config.yaml
encoder_fused_qkv: false
encoder_patch_size: [8, 8]
decoder_layers: 6
Rows from block 5 of the audio encoder of a small audio captioner, named by matrix and row number. Rows with one number within an expert belong to one neuron, the router's apart. Each number is 128 + 32 x the weight over its row's rms, rounded and kept within 0 to 255. All counts start at 0. Numbers have three digits each. After the name is the row's rms in percent of the matrix's.
After each expert's rows are labels from the 100 clips, of 14976, where the router gives the expert most weight on average: "strongest on" is what is common among them; "peak in band" is the frequency band that holds the peak. Only what is clearly more common there than usual is listed. The data: synthesized solo parts of chorales (CocoChorales).
# router: router (encoder.blocks.5.mlp.router.weight, 32x128, trained with AdamW), inputs 0-127
# up: expert up (encoder.blocks.5.mlp.up, 32x128x128), inputs 0-127
# down: expert down (encoder.blocks.5.mlp.down, 32x128x128, transposed), outputs 0-127

# expert 5
router.5 118:132070141157181036151099115168098117162071104144087153141167136117069104164106149138138123195103119148095115097089073127123107164155154125114074106134129148100116134112160151134162122062171159188078059100100103150075120158142147081127097108123095130113127142134126141174123081153098127124139181145101117171155095159131087123130123076209075106078147134108175163124152122184154112105146
up.0 070:184132142148106125115094088095105141137144159150143047113142091124119168085168108121141133079122158086186136083112092173110144220120152151096133136145151185079084051094094127100064121127090105141183086130106123146135135154160134153157126095119175103088102078138131183141127134141128201105124136169130156098137095069151177139176106137148130169155147117118130106087140115043164141111159
down.0 077:098111102151134179169111114137145099095178115115148124136087101141112119095133120150123134132127135102047082111160196088181134048153087137135138092190090097145192135087100094208124113148111160150166123108133104155066116152112153130155142090135096133150109095126147156145086189108160103136114158126171141098088162139121131121082175104071107169080131130079119198088153137151059135180124
up.1 080:118100155124112071111081094129093121116135173111104182154141160172109156140099172116059191124174127115136109117196162144112126147126118147142205137154148100103175078133076077138156064181124117125076079148129147089105130152180056099159093119162101147141197099167114167108066082166144168111121171175113139107165118103101101105114136138151095071163128127120117161095102096117108155145124
down.1 079:139099162139109141116140155164177132129110153153150163120134108097179158094101139139166055093081124134119122086148116069109166090131128123060078112163168099118057159092179100104102093152123191180137117159143130144091150091142152153092166105125174081132153118127140091100189108155171125134207111094183144129063137143167145039179107119126145146150150081122132126096177128167125141129094
up.2 106:137075154158093097101177125099136145111118110119109068188153204150168152136134158118132149034153056171108143079038103147114107163155110139125160154166142175090137153152130129128116159097123154167109216088153160119163125136178141104105131102150055131161116122135151113161140119158172123112105144131124116101067117088158120145154115169148126166124135160137092102134104165180120164084068
down.2 101:118127085099135159140071082206106082148141101140152147142151099190105074097109168076104140159127117138110121123149166156124139077121122036138102113095084138104111158106057085096171078119146116092145114142114172148193082090131069134144123156083185165179112113122128131118088122126148153077113140158144111161163100108093082161078188140138155154124109120121125139182196117143139124112178
up.3 111:167186116118110182148180152057108130123145172114163085103118179195070082169136154135119155106127078156122069120142087116152139119177153164157124161134189082107121071112124145153119146133126145102150153129189133157124187053134113104155109112079135095185119110124120119147134116089097179109109078101134135146119128063169114082100111132128157137132151134143083185148161211098139152094095
down.3 110:114114081017118105154127072139154141178120132162126150151175067124090149140149160137132139149174147063133145112153169157180071135114199098102141122140126122109065176162105109086146166128100152123159092115133136070017110117130093093096125108109172102087152107141128139136127121094084141161068113116124114059120159143110098163149129071075149141150096129146153155151144114134111144136094
up.4 048:126173137096136087124169120177143137143088103114084099111086117107061182056173110146098135149143155125141121137159116106171070104125096139194138073148146139072085144143094123063207137153153109155101108132107116129200145067060106177136149147101147162156090108112201109141124138128129119107154145097163146097141139120098118102130129137154076092113148112124080115115061143058127182122161
down.4 057:119155140151136090138106144110167174131099137114147124100076076116196047132138186115132107106151078134089130097079079124145096156158151139125136114116063072142126090087167124149125131149113111155120130127156142086111103075095109101083121069183142140131083117115125106156183124121127137119135136228083072137093182173123136146125041120067073126118067102101136141123096102161159141105113
strongest on: note E5; violin
peak in band: 2000 to 4000 Hz

# expert 16
router.16 089:147148084125150118137182173120091092089164083105153098127094142142120161156155158144116155067116081045163124111136115116208085106087154162062179074079191151078158205129132134102170140154097110116175169140085124106176102122110115076092132122119132163138177143146143083109164148129096130127115144129125111109099153102093120178109190163104167111095124178130160149157087156092132129122096
up.0 096:128152097086178126080122139126154110126106098099129135112143151135100124134141160141104191105142079125133143161083111074074107088085138164124096160090219128145096142128129147143161136094169170108172182139120152116113136129134139119204103053123124129147187168121134209140110159119181114124109130133115105139138161019177106116119085132192110163109079129145109060131107181171118107123131
down.0 102:131111136178145122194165099132117168120146149109131104126159206178081094100149122116110150112126153126210202113114108156128124126173084175182135108147094144087127150107155195141135150166126101158135149147180086121126090119143072108138090103114121089115127064145087134175170097075126120117169104126158118162160093129109152109086187174152137124117109124093092160086146200069128107060145
up.1 086:069165152164120135150107077144080127122088098143150101128104091115129095109153092097061119130136111081146128173118164128064113085154102130113121125104119065158100082127211132087172116166171079159128090217116145141121145113135098184155183104130065192174121135174137125162160106103102100125152107088097146068148157180147109161095115158181156123148091133177110161135115139099158122138113
down.1 098:068097150108129132114100204101141148095197140074162161137102110120143147065160102103129178151120176143110132098134132128126172140133157185138116094150132132114106222113108057141075141142145163167054122154212111122133191152149121160053100124147053092122132073095129133099132120100092084163103102103102124138137131152128082110117096102168167075156099134122103093135143117140105117130122
up.2 116:097113045131098122112123063082131164110049078154137149120096189156133125110119102118195123112154076113142127153107116144171173160160142126050200135197165153168105119115174128152164093129077140112113120144174113155158158144090108122054142162154131120087149085131102141140173109104109083145074114125128093122104170154083070133114122132091118175165090135181139144146082118147140118125141
down.2 110:114173087156148091158111147170136092106107175102087106110134112155095103129123201106196186164071170166084132110177107180179119161149160122123079134124123124178110116133196143081143149089106080139134151132057119146142156119113128158101212127147173065127179167097120109128155131118117111142100137140096177123139112109104108110140080121187102125090113143142156163070087086109166070141118
up.3 116:140094146106154078116159118194104093156166115144135141111124122108049148116069046137150108165214139098111173112165141142196106144122095115083151065179135133070132118142149124156095132143123163174164131077074111107149118165116124170070095148093126152108140178140152132151133106145116178176158152149099096143154112118153174129111070094122095064135128087079164148102143156105151164095107
down.3 121:122094155143130164109116142132169084085168043186133174149109136118207165120120179086161138154109121138134156128131100085161134088121067076151134157100126145163091170165094093171116178174155180155115134175132175122158115070144123059118124129108154114084108149088158122080107144146122118082104212132101069111114084129184132114118138173103160112104139088110075123152099144158160137120122
up.4 104:120124103137097116129091102123076157110135109174166106131080098110060129144123163149120162124145100109146121107070131081131124072095194147059042146162088071126111094157126154143126153155181086122065129094205142080067151095114158126164190151143127150170115116157156122114097119074117107126090109115141105136115106127132110076090133122176113057093139173141112124179123145151091076090135
down.4 109:154132132134141126160185196100147159134137126137101124104156094093072123127109166102129175140159134171092103150101102152127186151083143150159142176091146152163121111119161116136178112115144161178227120103146137146156179079135052142153109093123144125099144052125128120096111162110208122188162132077146142119152090142097152073151149086137152147147061177124110163111114112136141115095051
strongest on: note A#3; note B4; cello
peak in band: 4000 to 8000 Hz

# expert 17
router.17 083:126159091092160155136103144107143149114183128081160114115075142110162162103146081147147164128105105235155168166143165134144148079123094097093177124151158152171112144081117080063112118164130134088138169134197145116148118108098104131071183157136159134117156071094078085110141165125144169092084120104130140104115116132091114104111159176074147114153097144133106117075094124080098100073064
up.0 102:135189081132145094053091090107121076124165080111094176111107092122116140132064157115148115067196128143104216136104102139143078170103183137119087139120070116171137074094152166148108167147161187152111148103124140147139133171070143123132159169083098157150145115151155120121076134123121138069109143121093133093095119194137129149121098112196121083100121135109140186133129126154173130095125
down.0 110:132093159148194077109093169099076123114163122062209063148146164117093189152079179139126133045051092109077158123166116118185175105122141134146113123086152125109167134063113134117160156135173107156185110164124141143153139123102087158127161104081163170137145122129140105136145165116104113114140133126106146104128124135194144139088153125146179051086143109117127118110155124109163154107100
up.1 098:138150120150158147109142063072149154137125136129146164230094144123240122124179113147088124124128154149094185153127099135125119122146148123107156124149173120156137135134150086074158090158136136122118150170081187156151151131137150110084083099102124088169142131126089139127134164157132073122118140142112163093140083149100111105057188123120051164158131111142061195102137169160154107081144
down.1 110:124165083078122079122177114080135116182168108093076116064140126114078145140129153129144119124157088099128165199200134093133119106070146111088110106140101065142081133098113138161111136138152082164220092110113070106098099118177113098136117140115158146168161124163116130111161161204165195137160097087095178142120130099123109145149135146166128168143190104126127159110093108147110139150087
up.2 115:145092124140112129111154082124108131167113139063146169131134179149156163227107158127123128199138040152165158108145151121115126136153125147111095145161048186132130132124160112119115098146141075167138117149096102168141141107160134163169148170116141074112175133128112093164099127192097123149138181181125056157160140133150100103146093144171122105124136101090201130084161146207096111132124
down.2 106:127163122139111138181064134072069144094106114172172153126136116114118143142107120154122099136114119138131016120123141064107111131144049103140181102113136091101139097189127120138133103079113047108110148100128102120105134083052161137122092096156113161089123143155151069114140130213073112141120177138150109175071174157087124079123103120130136123099147155160179130108116148100138116094101
up.3 079:138169172137152122062157125112084120170118107107180117130135118121111188120120116095200175133127073086103137117134094114137103110204205083137083089133106124163150153087069121205099115152159147144084139153148179133057128183096057151164145144112105169110106160127132140147160154127125151105106105129104167129090112124150141108151087121200093078150137106120145090155120129118075169075109
down.3 082:149153140172106095163102119128142181145178102123154080139150079150187129124143120138163111082123124186135170069129112109188109152137092106146105067135141098148162080118161151056220175095121080163139129110122092140108122089177108130141165164143126068144118077151151139077105140147110090129159165163123091141152075195163135179108099127091145175099137093100111147129174105104116068161135
up.4 106:145150147124097139150095162116105122094141123117095096098108148151092106101078151145140146165130110166116167192134087129123118183101173103125159148114158111086105101109155117121194133110122136102129092145107077094131112164104116184112106020171129102157201161176153098142126147075186132160116122123173059144154117148160098102061168112154099124136113189095119068103109138130143105042164
down.4 114:142151161099121197129120185104100080167154127129155183121184116162146208114165104126079133099074140108097082122084094172127135081102139101098120147139088096140128146105121176083162108156132107099137153076122102182079149123073096133119149159142140113153132114117123062150165181155138090134236104146144155068122109153161132132104088152133128165131122162163100169146063164145166101103138
strongest on: note B4; horn
peak in band: 2000 to 4000 Hz

# expert 12
router.12 087:141154083164121188192058150096134139107140108110167110086093170132119114150106155114127119146131122109156138184160134099189121118175131118163138085128155144113098141123092113119101111158106092104151170145133153151159156118137092061110159104162107089084163089134116088082076169112131197073157064174196172113117096131136129152096068085064128153115152124086152092072086126117175079119113
up.0 084:078094131129136173101156114133148174105145177117131144149155195128120106158109148073091083129134151124131126118170081174121057124136131115114138134102114115125102133190185172114174147139118162069099065134107082180071125111178151096095148119150138101130102133120107132136094135150137139140175173154088160063129124149196103074200094138137144164062085070104145142150128102200150168131094
down.0 077:135114112142107092148107148115096138132088103150132133167108076154137117105102160174160143181172107114119108127096142164084162092149119133160123118118147155166129091113119143163132112120120062179123075121092145134171103140096075187210158095053053083098168146182145206116090093096153145089182132170219091155111156151146111116169146126123125114130167146132063109165140151127115155102108
up.1 107:170195158128034101112109119058116102139101140105138099090100128113150177082111114124130156094168135128149097130087134067129103159128120096129138153122097190119137064136219151126122130139172114113118131091107079137167122155126124083111072119125126113079092133120089140147093131122111085107151112146155100125064154086157131164198140107165140212145118146147159104124175133052126095163182
down.1 127:080091134136032124101062114134095122184116111076136117118096174172081116170129096124121154192130124110116091183090117103122102106077128123104120127117125109181087102112147130169128108086098149132112188110113137079068152095107104115127072138101127207136142116197116096069133173151132176154114144053107172126132094148101102135105131156113151174128158103134142080180150123173094151119164
up.2 111:147066111160059143186104175084151122090156137170081109073128101140151147094102152115146164108118142131150151089127115141133150088058098124122163085119147108195128161184131090132080154152136152108091112174146136107114036122131138198121118196137150120163151163096108172161124141116157126142150157121214119130171058098083129121126151115133117144151097101122136050162088142115151138167142
down.2 102:155123097132110130129111141145125127112149121154140121183089086082132117182157152135126178174096192082081137143112089088179095137154074135159121127157097113089170131127144157104075135129135092143234161134145150175162183119136090118107191104068163132130079161169091138088123150088097120167108097153118149090141152174118110115129140166108103088164200124141159111114126134158136215098073
up.3 100:135086156171120108096055185127157061147149085145134111120158143121080123131188123097137135163159119122149148161136109116100084104135116133110118129119175200116170138124109073080173127106094134172119183091113190144125128127147148140169123094123154101109214175094107113145100102098139208135134121152098123127183107044166133118081100144116105105154185125146110115086163068094125147156184
down.3 111:192179122106111146132128112145185186081072162118090097146165128107073115098118142106173121102148102134174080091096118071118137164198142108109102119109075122090147121188073155120133154182141140098104100111115091121134115086116137076142161155171187166160132133139087101117168109149153082118109179110168123074150116191104136104119142150190114166121055148139096124091098136185128124161094
up.4 104:078118125081048115144099102123102124088109160144126111093113066165133115114149167183142122095178159106092102138199097099146145144150097182167169079062076163158123127156155152132082143115138161137101058105176118143110152102112110144173125119135177146113134117168106190110078149168111109104188130119107162081194147139068165106139160135158171150153138113107101127118129104173179176133098
down.4 109:092133107163115107128140149120188109139161125142163122118154144118101098173123099180158151164137127127160100097151099147095109141178222094113170172093082094131100119069183138239133095138141096132172114098125143125148090147116100059107057103121079145124119125177118114125121096080106149192107146193164134155138105157158114143166141080099111112132182101114164114110159139151135162099062
strongest on: horn
peak in band: 4000 to 8000 Hz

# expert 25
router.25 116:075107184087082130070174145143101145106135167135104099119149129141148163068079139165086097134094086136140105068146145158118137138137129126138193144132110104146167103144174188153172153156114129166126110134092172151131090146084162164147142158115131163184131156131134185142175165126104094101127165084036115175099153170154091094180144151167141080122184092190168151133124104159105125150093
up.0 124:138108143154149147081114154163170149130139072139074126145112152109114151151165124114126142129135136126135104105098146155119142131099092148150112093095180161148078131114153166241102073137106104142071164105077142113145143144072134123040078112141147145136099094201111145102103073139133081180139139147109086131147116194160124133161097194118143138155128214172133106142143091146083136180174
down.0 125:068226097131089161063149152133146198104106146062137165102085190098170128140123128093114087091125139092141139151144146068106159124105106148111156164153109103178107192108104124180103052156073119129165168094129134124127122148127141131111149142150113152142171170112142141165164109130178190107083165144085116127137081123144130141117170172145157137186154148154154150165113159074099130091118
up.1 093:117071142116171140120142058141129111134123174093068116145185039106124128128131158159162167089147123140117124114174094062179149091187121148137150148122196189072142129111124173120163143055132144176141088113131085121123093135137097202149123148119129107154179099050125090091141130191179129110175137134134102136155145126091126122129171122160116092164118129131129094137133179089150090106160
down.1 094:101112096144152109052118138160158080151093161135121112144083082160114145114120135119074089160146085138151084115122130172067142129115188160061121171101136146188112158107056190130127100090112162078098126124157114152111065098135148113086116158144127115094106157113108129101171123130097154070103064149195115123173158123112178172086099087132167085109143111147116078183155105119095122171140
up.2 105:117151111122088158110067065138147156047157073085135127142135089101103122133122111139117164093121113091115143100130116109119153037152094181153170089172124213070128084126135106079151164157109112089121126085090115129114134114068169132080152162157144077083151082150112150170126133099137137167119140174148086097138112065145117099125100105047137150113165068162130134154117112135091157116126
down.2 105:170139082110117068110158124112142161121106176161135159129096117178122122121140058130101098124095089134076139071127165140127113105085178127156122114124100147108123083116117149145088095127098102130142169139111188115093073126149160112118098144136131060139192187177196091154202131118090165126132118094136180097210104117155126183133129162095135153086106102116089178085157108140074136170084
up.3 095:103139155131172117138116119184145156097126151121098120060138127202183165080122179111129178169099074156111133154110104124103119155111163162170130121141111077166074181110174084176139138158114132147145101140074128110146093105131075129124145078116184059088131178075075156093119151132106150146142139049160101125139138196128133147157102089120160189123093180104138151144094131104162121119084
down.3 089:129101122088167119065111138138158147126123048134119157136118136083111155140110124040141120145068120060108081091169152156113080104167136108108167163162138125115111152153120134135131124160122097173160089121109086176113196056131149131185129106165159185143136137129141069085159188090102175151171085153105074160138149077125132105137150172097126172105148147122137148117129141200093087101102
up.4 109:123113085117114110111141173084128106118131192142134101146104140159145126101194130105047125108075108086151118108130100114185092104116065176135158100198083134072083180095127137104157106140086130154218162130071141108124116154122122114102097113185101095129165079184083131155090096137138118116180132107142147112151121128116114150116149113118156117113205108146135051179162136139154170088160
down.4 110:135154156072067148167147068130158104080125146100169102150136121134145154133108146120152124040143125113114076099138083142108081102066154190217184140140131152164089102152110192107129148086088149142094150039139168139125066099091103105101076105139136087135135149123158158145171138128093142166107104125151133119116060088154106122121155099116162118140099145174154138136065146139126123150085
strongest on: oboe; note A#4; horn
peak in band: 0 to 250 Hz

# expert 6
router.6 111:126160111154141111170089148083143179103130093109150129139117183118096112155144174150145128115120105169101152105083082121144152129166137133104081124141091081124091119144067111138083118096156111137061138083165158099073161118222168099138134117106121099111092111138128124182150201098061136108101129116119088191163116101172175113158120090103189196078131135056093128117148177105143107105135
up.0 109:192110125170092166165171151141111133111143098105097122125192163128108153159154119068062104164130127090126088132123081179165128133124184123149157107063074136111119154149109188102163128106102109116131124085098143144125117123164128119120115117106109106057146121111101107144131156152091140148113141143095097181109110146167078196152157146109023174102180115071180118156100198175147107142132
down.0 100:089140076128150110139197137108164175108093116129099072119162114140074183153153125173107138080114122120096168101187104082155102093151156133204148145184110128143171162135111117138115098118097140109118119096122178122115086173133154123081155151157134163078089179167170169099143148134180093106109125108202124148160184119127131164161170114068148137076205102125113127155119139149106082182148
up.1 070:037127158124088075035100157089154085131179022110095108066091110133165142103109114129101108174120131175094144160173104101159146108138089137145148118134117144135138115155150132116134146150095098147076143169124153103169136138158148131159126152147133096070129141092107131152162062088140121107119135105134114086132114090134167122150155148127109156152193156138150198163164122107041132117080
down.1 070:209140152093174171170129150171110162114145169120117148178149162155123169131124113109142105157134131143119138128105124167161133132102148124090104155113190076158061159083167149135089115131117147146199147104079121117163123105084113123123100082069144142138088144114154097144127135178123157115124107153106114082064112166095126185091124110137124155033084098065095072140094090112180187166139
up.2 099:133145155179090138079151162211122157109158144129154105144104171107140106123109092091117107128135184127061165129122177147108092144151085149143193165139133136130090139109087140126143120120068178146098153135140107097127134168164114130135178101099095063177145131142095082109114140152104113106098140153163219102186132198179117102116069142105160115206142152118094146167095177160100095150137
down.2 105:188131089154187127107084100057173124128135147103123118116128091134158115165148111112130144130100115132114118125152121118114154132164131144153153118098116080165115145127160140108104113136145152117076128038135169118137125129148093067072117122158101066093157139091146126150089189100151172140200085150116146133174120136076023187094162175131123136175139157088128070163115157141199155074124
up.3 117:145149177110104169112086107154141083081062128124083196124097124114111089133210082080163139110124072140093105126160140115090145164124174118147081095173073118171095109117107081151106173097132151135146123148108106129166134117165103114158179143153111098125125160125060101167107118047131159176098117147157127107127141133185118112157163174179160095159091162118128111149146182181084155094096
down.3 111:148174152152153123148142135086141141155116158155102141144107172124113125140146114118089123167096180143193117055113180203176169106098111155160153064105149103124159138105098120055109096176106119127183092120085128175076147138066140186125128146088110164121101160207135124133134114109097140094086109200126153089132128035152127094110147072091144137121147126106139123114169135092103158147154
up.4 094:129161181094111087118136187177135140167122100109086126128092084127086098149099072165101219123097159135132096131122121126138166126153101073119158132104169060058115167143102121120120154179125134170099141136079145148120114103163140152127104077153166168147059123067086121133170108123073143159128148185088154131142119147170131105159089127190123087142119105131183147120100168199160134176123
down.4 088:138096103112128180186152145135075104091142148119111132136117117099104126174136182112170069133110117160151137127030126160103081072145111085095124106159119169178168105137172089092147073084137157066148065176108084132159130104098117094116164172116096158110205136181187134139063092156154127093146111137104073116080151130127108135099129101121164135129129097140080133141118118115138107100193
strongest on: trumpet; note D4; note E5; note F5
peak in band: 250 to 500 Hz; 0 to 250 Hz

# expert 28
router.28 089:143178114129113204199084139171141130086147095121186157116105178100103143170085166084158084132129101144152149132135128084166139143166098106158111169146114115078084121148085122159103141152107085070124161162129145163152134119124118132103089104158134089113145087110156074098116138118070193104120083105138112081181074083145153172101108168078120203123160116121112098111151122133076083074101
up.0 066:129141128067124136166157066129120194117138134123074151063177138147149117133135183143143161126135149130146110131100160137087079093106175136122149065200081112152146174149111088093158160141079209076112149132083083103138135091096104093170137128124118091134138104136127076155131074136092109163116136039136156135124135088114141142089146065160133086189150165099162132106157134076082139128114
down.0 070:207130117149100078116126134112156041172154105077162070135133143110144075142164146084082141131106082160119095157135125138122131090080110139118136182139142158052134142133135142134135110122111107143128119088102198140078120161104092148076152133140130151135125111162073134145132118082159147103161180180171091113119159135141109112172130143148094129119168220141235109082087115130161154104129
up.1 120:159121100123152161086121166168091122164137165077124143102082050129057093180136153118102074187123099098142101143178194150119183129126150156154036072116119113128138153112147147140159139111089123145131100153173124171110159116135140126091119131188168084107136123184097141142135137066087092162092184131134207148110128108156144152072132101119135069128144110112111134078135134104170132085114
down.1 116:093093084128172092135107138056080134093120128069128142127163101087101161108133136105117044142109129132111093150186120056130139168120122136138121129121123133103103078096181137138130112086165162168130127131087174107165147178098111091127137058118095107100118148084101084117099157094129189129117150125154071173173117128142127185070068125142193121126147141156138092134161159202160081171151
up.2 099:037106156149085162119144113110069190086119130195100188112141143082129091127123106121105146108135124174129145088116140156153178105120163150086081057109099095154147184111173146124159144166121119123086128152148128139108073122110116194135154126125191153116086187128157180107093133097087144142138156153164135123148107170132073134131076143146066134160149135095120064114136151171154067174135
down.2 109:122137036111118138142036084135133136154176159128110092143114161152108116148095157153162150107106192173111097085189087076131096151152150136133174151116160166090196065128169106102159155150080120201154140153140106122130101133147097138140104142092162151090104140089136123167122123108155097081096132091108100139126140114141131078149148187073142113125191169109105145167148063131181149102146
up.3 096:070200169110119132088134108151150104173130131154149099128101131098072114141143096177085132140084058149070137114107147147098096162135116136133140137168079112130176168081133143123126166060117157138092106077132145111140112082100114162184126104080108103176092125100071104151163150088195154106144179155111141146132138088133110140118108113159111109143160131169116121100210191112195124063172
down.3 105:097143137072106183161165084144141185096172161112158112097165116193106096139080142122145069157101117191107127107124119150179121101135154129066071164052138120102116129110130119189140151092132150146119081108086110117115092101141165176175104135118154187114130174151130102118123119095096112155112094101127149134151141112129141050197176082074165145136113153123125119142060074094124138113073
up.4 053:101107134142129076135091176142138087079090108161068123127119063147176053117132159108086119144116147112136076144154113190131167116117186126137107150147131124142132089168119117172148090109053112116078102145196095150129070107119125094188130149123128123083156155121165108098155214143149132170150141121091179097149144112144166118168136113122113076085127104119140125121109167116089230171127
down.4 049:199135153129171070090099145081076162140161148134122136137144119095065186190111164090139142099080100140158173044161111092091131140132078146147168110164169098138132165089145133154133113163234132116118136093092160125134166118145092119096108159155152146134098121175113143165138172103160130109109129139183097117095176148137154109098130093112142184123118138129108109106130045156063153116141
strongest on: horn
peak in band: 2000 to 4000 Hz

# expert 7
router.7 089:132205095146084121171153149065161093131086125108157179064096128122105169168097163131171137107107160118159099148131091098126070087110157105155097154117155067112096076119122171168163158169144056061115147135137172144167158124112151112112113155108168126088131097142117093131128172140084072149135093108138046118099073058171087126134111112094130090134109137081151163143097146135135100120112
up.0 120:145124160171161139150140130186162067135130150040124146149131161105121162149152116176138129154127068141116089088114181110116082053115194115213177087126135134107174109127116145158130109116184104150170076115126159164151103131138145134106126134099105129106151089122099099180164103159121146129164113099139093133071096130170106154120110205120032109117141167083174159111168138119094099128117
down.0 111:124144121123106120132115092166100154118101103205106145132107119105118096126094078185138109210138083137129128152078108122196152110121111133077092129163067157058136108155125128160138169146114068094133096141084114122141172101109210116163114143093176132139090060082175145159170133110131072126100158136191197093087094102124118154118118125076144102117126135124140124109058143083141104154094
up.1 097:136121100153151134110183113174147116154138130112179156102160186179148123214211160113065117118060144090130084130167115183104134122138105077110152143137192128195170161153149161079131117053108098154135154122159093124129132044098186097153099141165132078150169131126148109141128101130105107157150143130123191106100137114111132147143085145139100142159113126126106138106063189129111118101108
down.1 113:119189153148129101143095160149137057169091153154146109087092157038129116148063124095126128160153151126175114056137151130110153126111160116102157134163142150093148108156103062090101112136141128072152115119152114124084113170161115116119171126093116116169105179151111147135156155112127090112101110093127116163091063198083104097049175156102081134096115109181183147176095108102113145120080
up.2 075:083135069188120110142102164096130176131127113112155124144110105102120078147213099158147171094149129141150154119123114130204070127155125081113148110145153121090079149097107176065077109079122162120084114121176080064107172127138158125178128175120153145106139183214125188147137087118116117127130135132145127189151143145120141148143178078110106143177066131079135097133087129120123166114100
down.2 078:106103115100092095109118129142154101160110127083121158132140182099093146148070067102191152125053103141128140169192063103082159100031094120131113140122080146150109096168143066086175163135069196109137128112110112182142145144106135125170119191128110153112117100112170139141140181116124119132136169152067107118150057159140101145086140165117102110111130156135160157092136098139100126180137
up.3 113:126102126095114138070170108140104179118085103139204153128176148074150112182121143175121137173132091126128130207187142129135138135125142130099117115127139146108112186177139140113171121092155099072139061121091184118169134124111117147109131150145187124130161111126084103106171173159124097098101105126198129190158191138103138057111122166148111129098102136145099107125160107078168094035124
down.3 113:136194176069122136175146118162110177094122136082121162121138091137108119100113085107098072143119131106109099102118153115189097074156106152034140117111142107138073115120096162111144131125108090118151186124163112133127122120131148106123175124145145092167115146124108122087086096126062153134222100172090175128123139142107184138065104089138100069186119149095151186118058097129151152099129
up.4 115:131174175111044130131179148130150164173079159130101127118108139150147140145131160091119107104114121088089125114085088100118147124069123105175171123142107136150085064148124117105116071128091099106081072161145141128067139082156177120121132115089181102170088095097125119154130115088111133224096156186105121126182138085115129150203138121165117192185123116161129130128128101098128167168168
down.4 108:121115030179072101178114108140135100148111098149147128125131126161147171124156107144087121149214137090139090186105139087109080099138103122114195114170214116154130115139170169133184182119094165077135130075194130120177137140076099109165117136102133109131180108135161136091131192085156172104152129088086132094104143090140149116089097144118145147170142144158082128156120150121129106100139
strongest on: note G#5; flute; note A#5; note F#5
peak in band: 250 to 500 Hz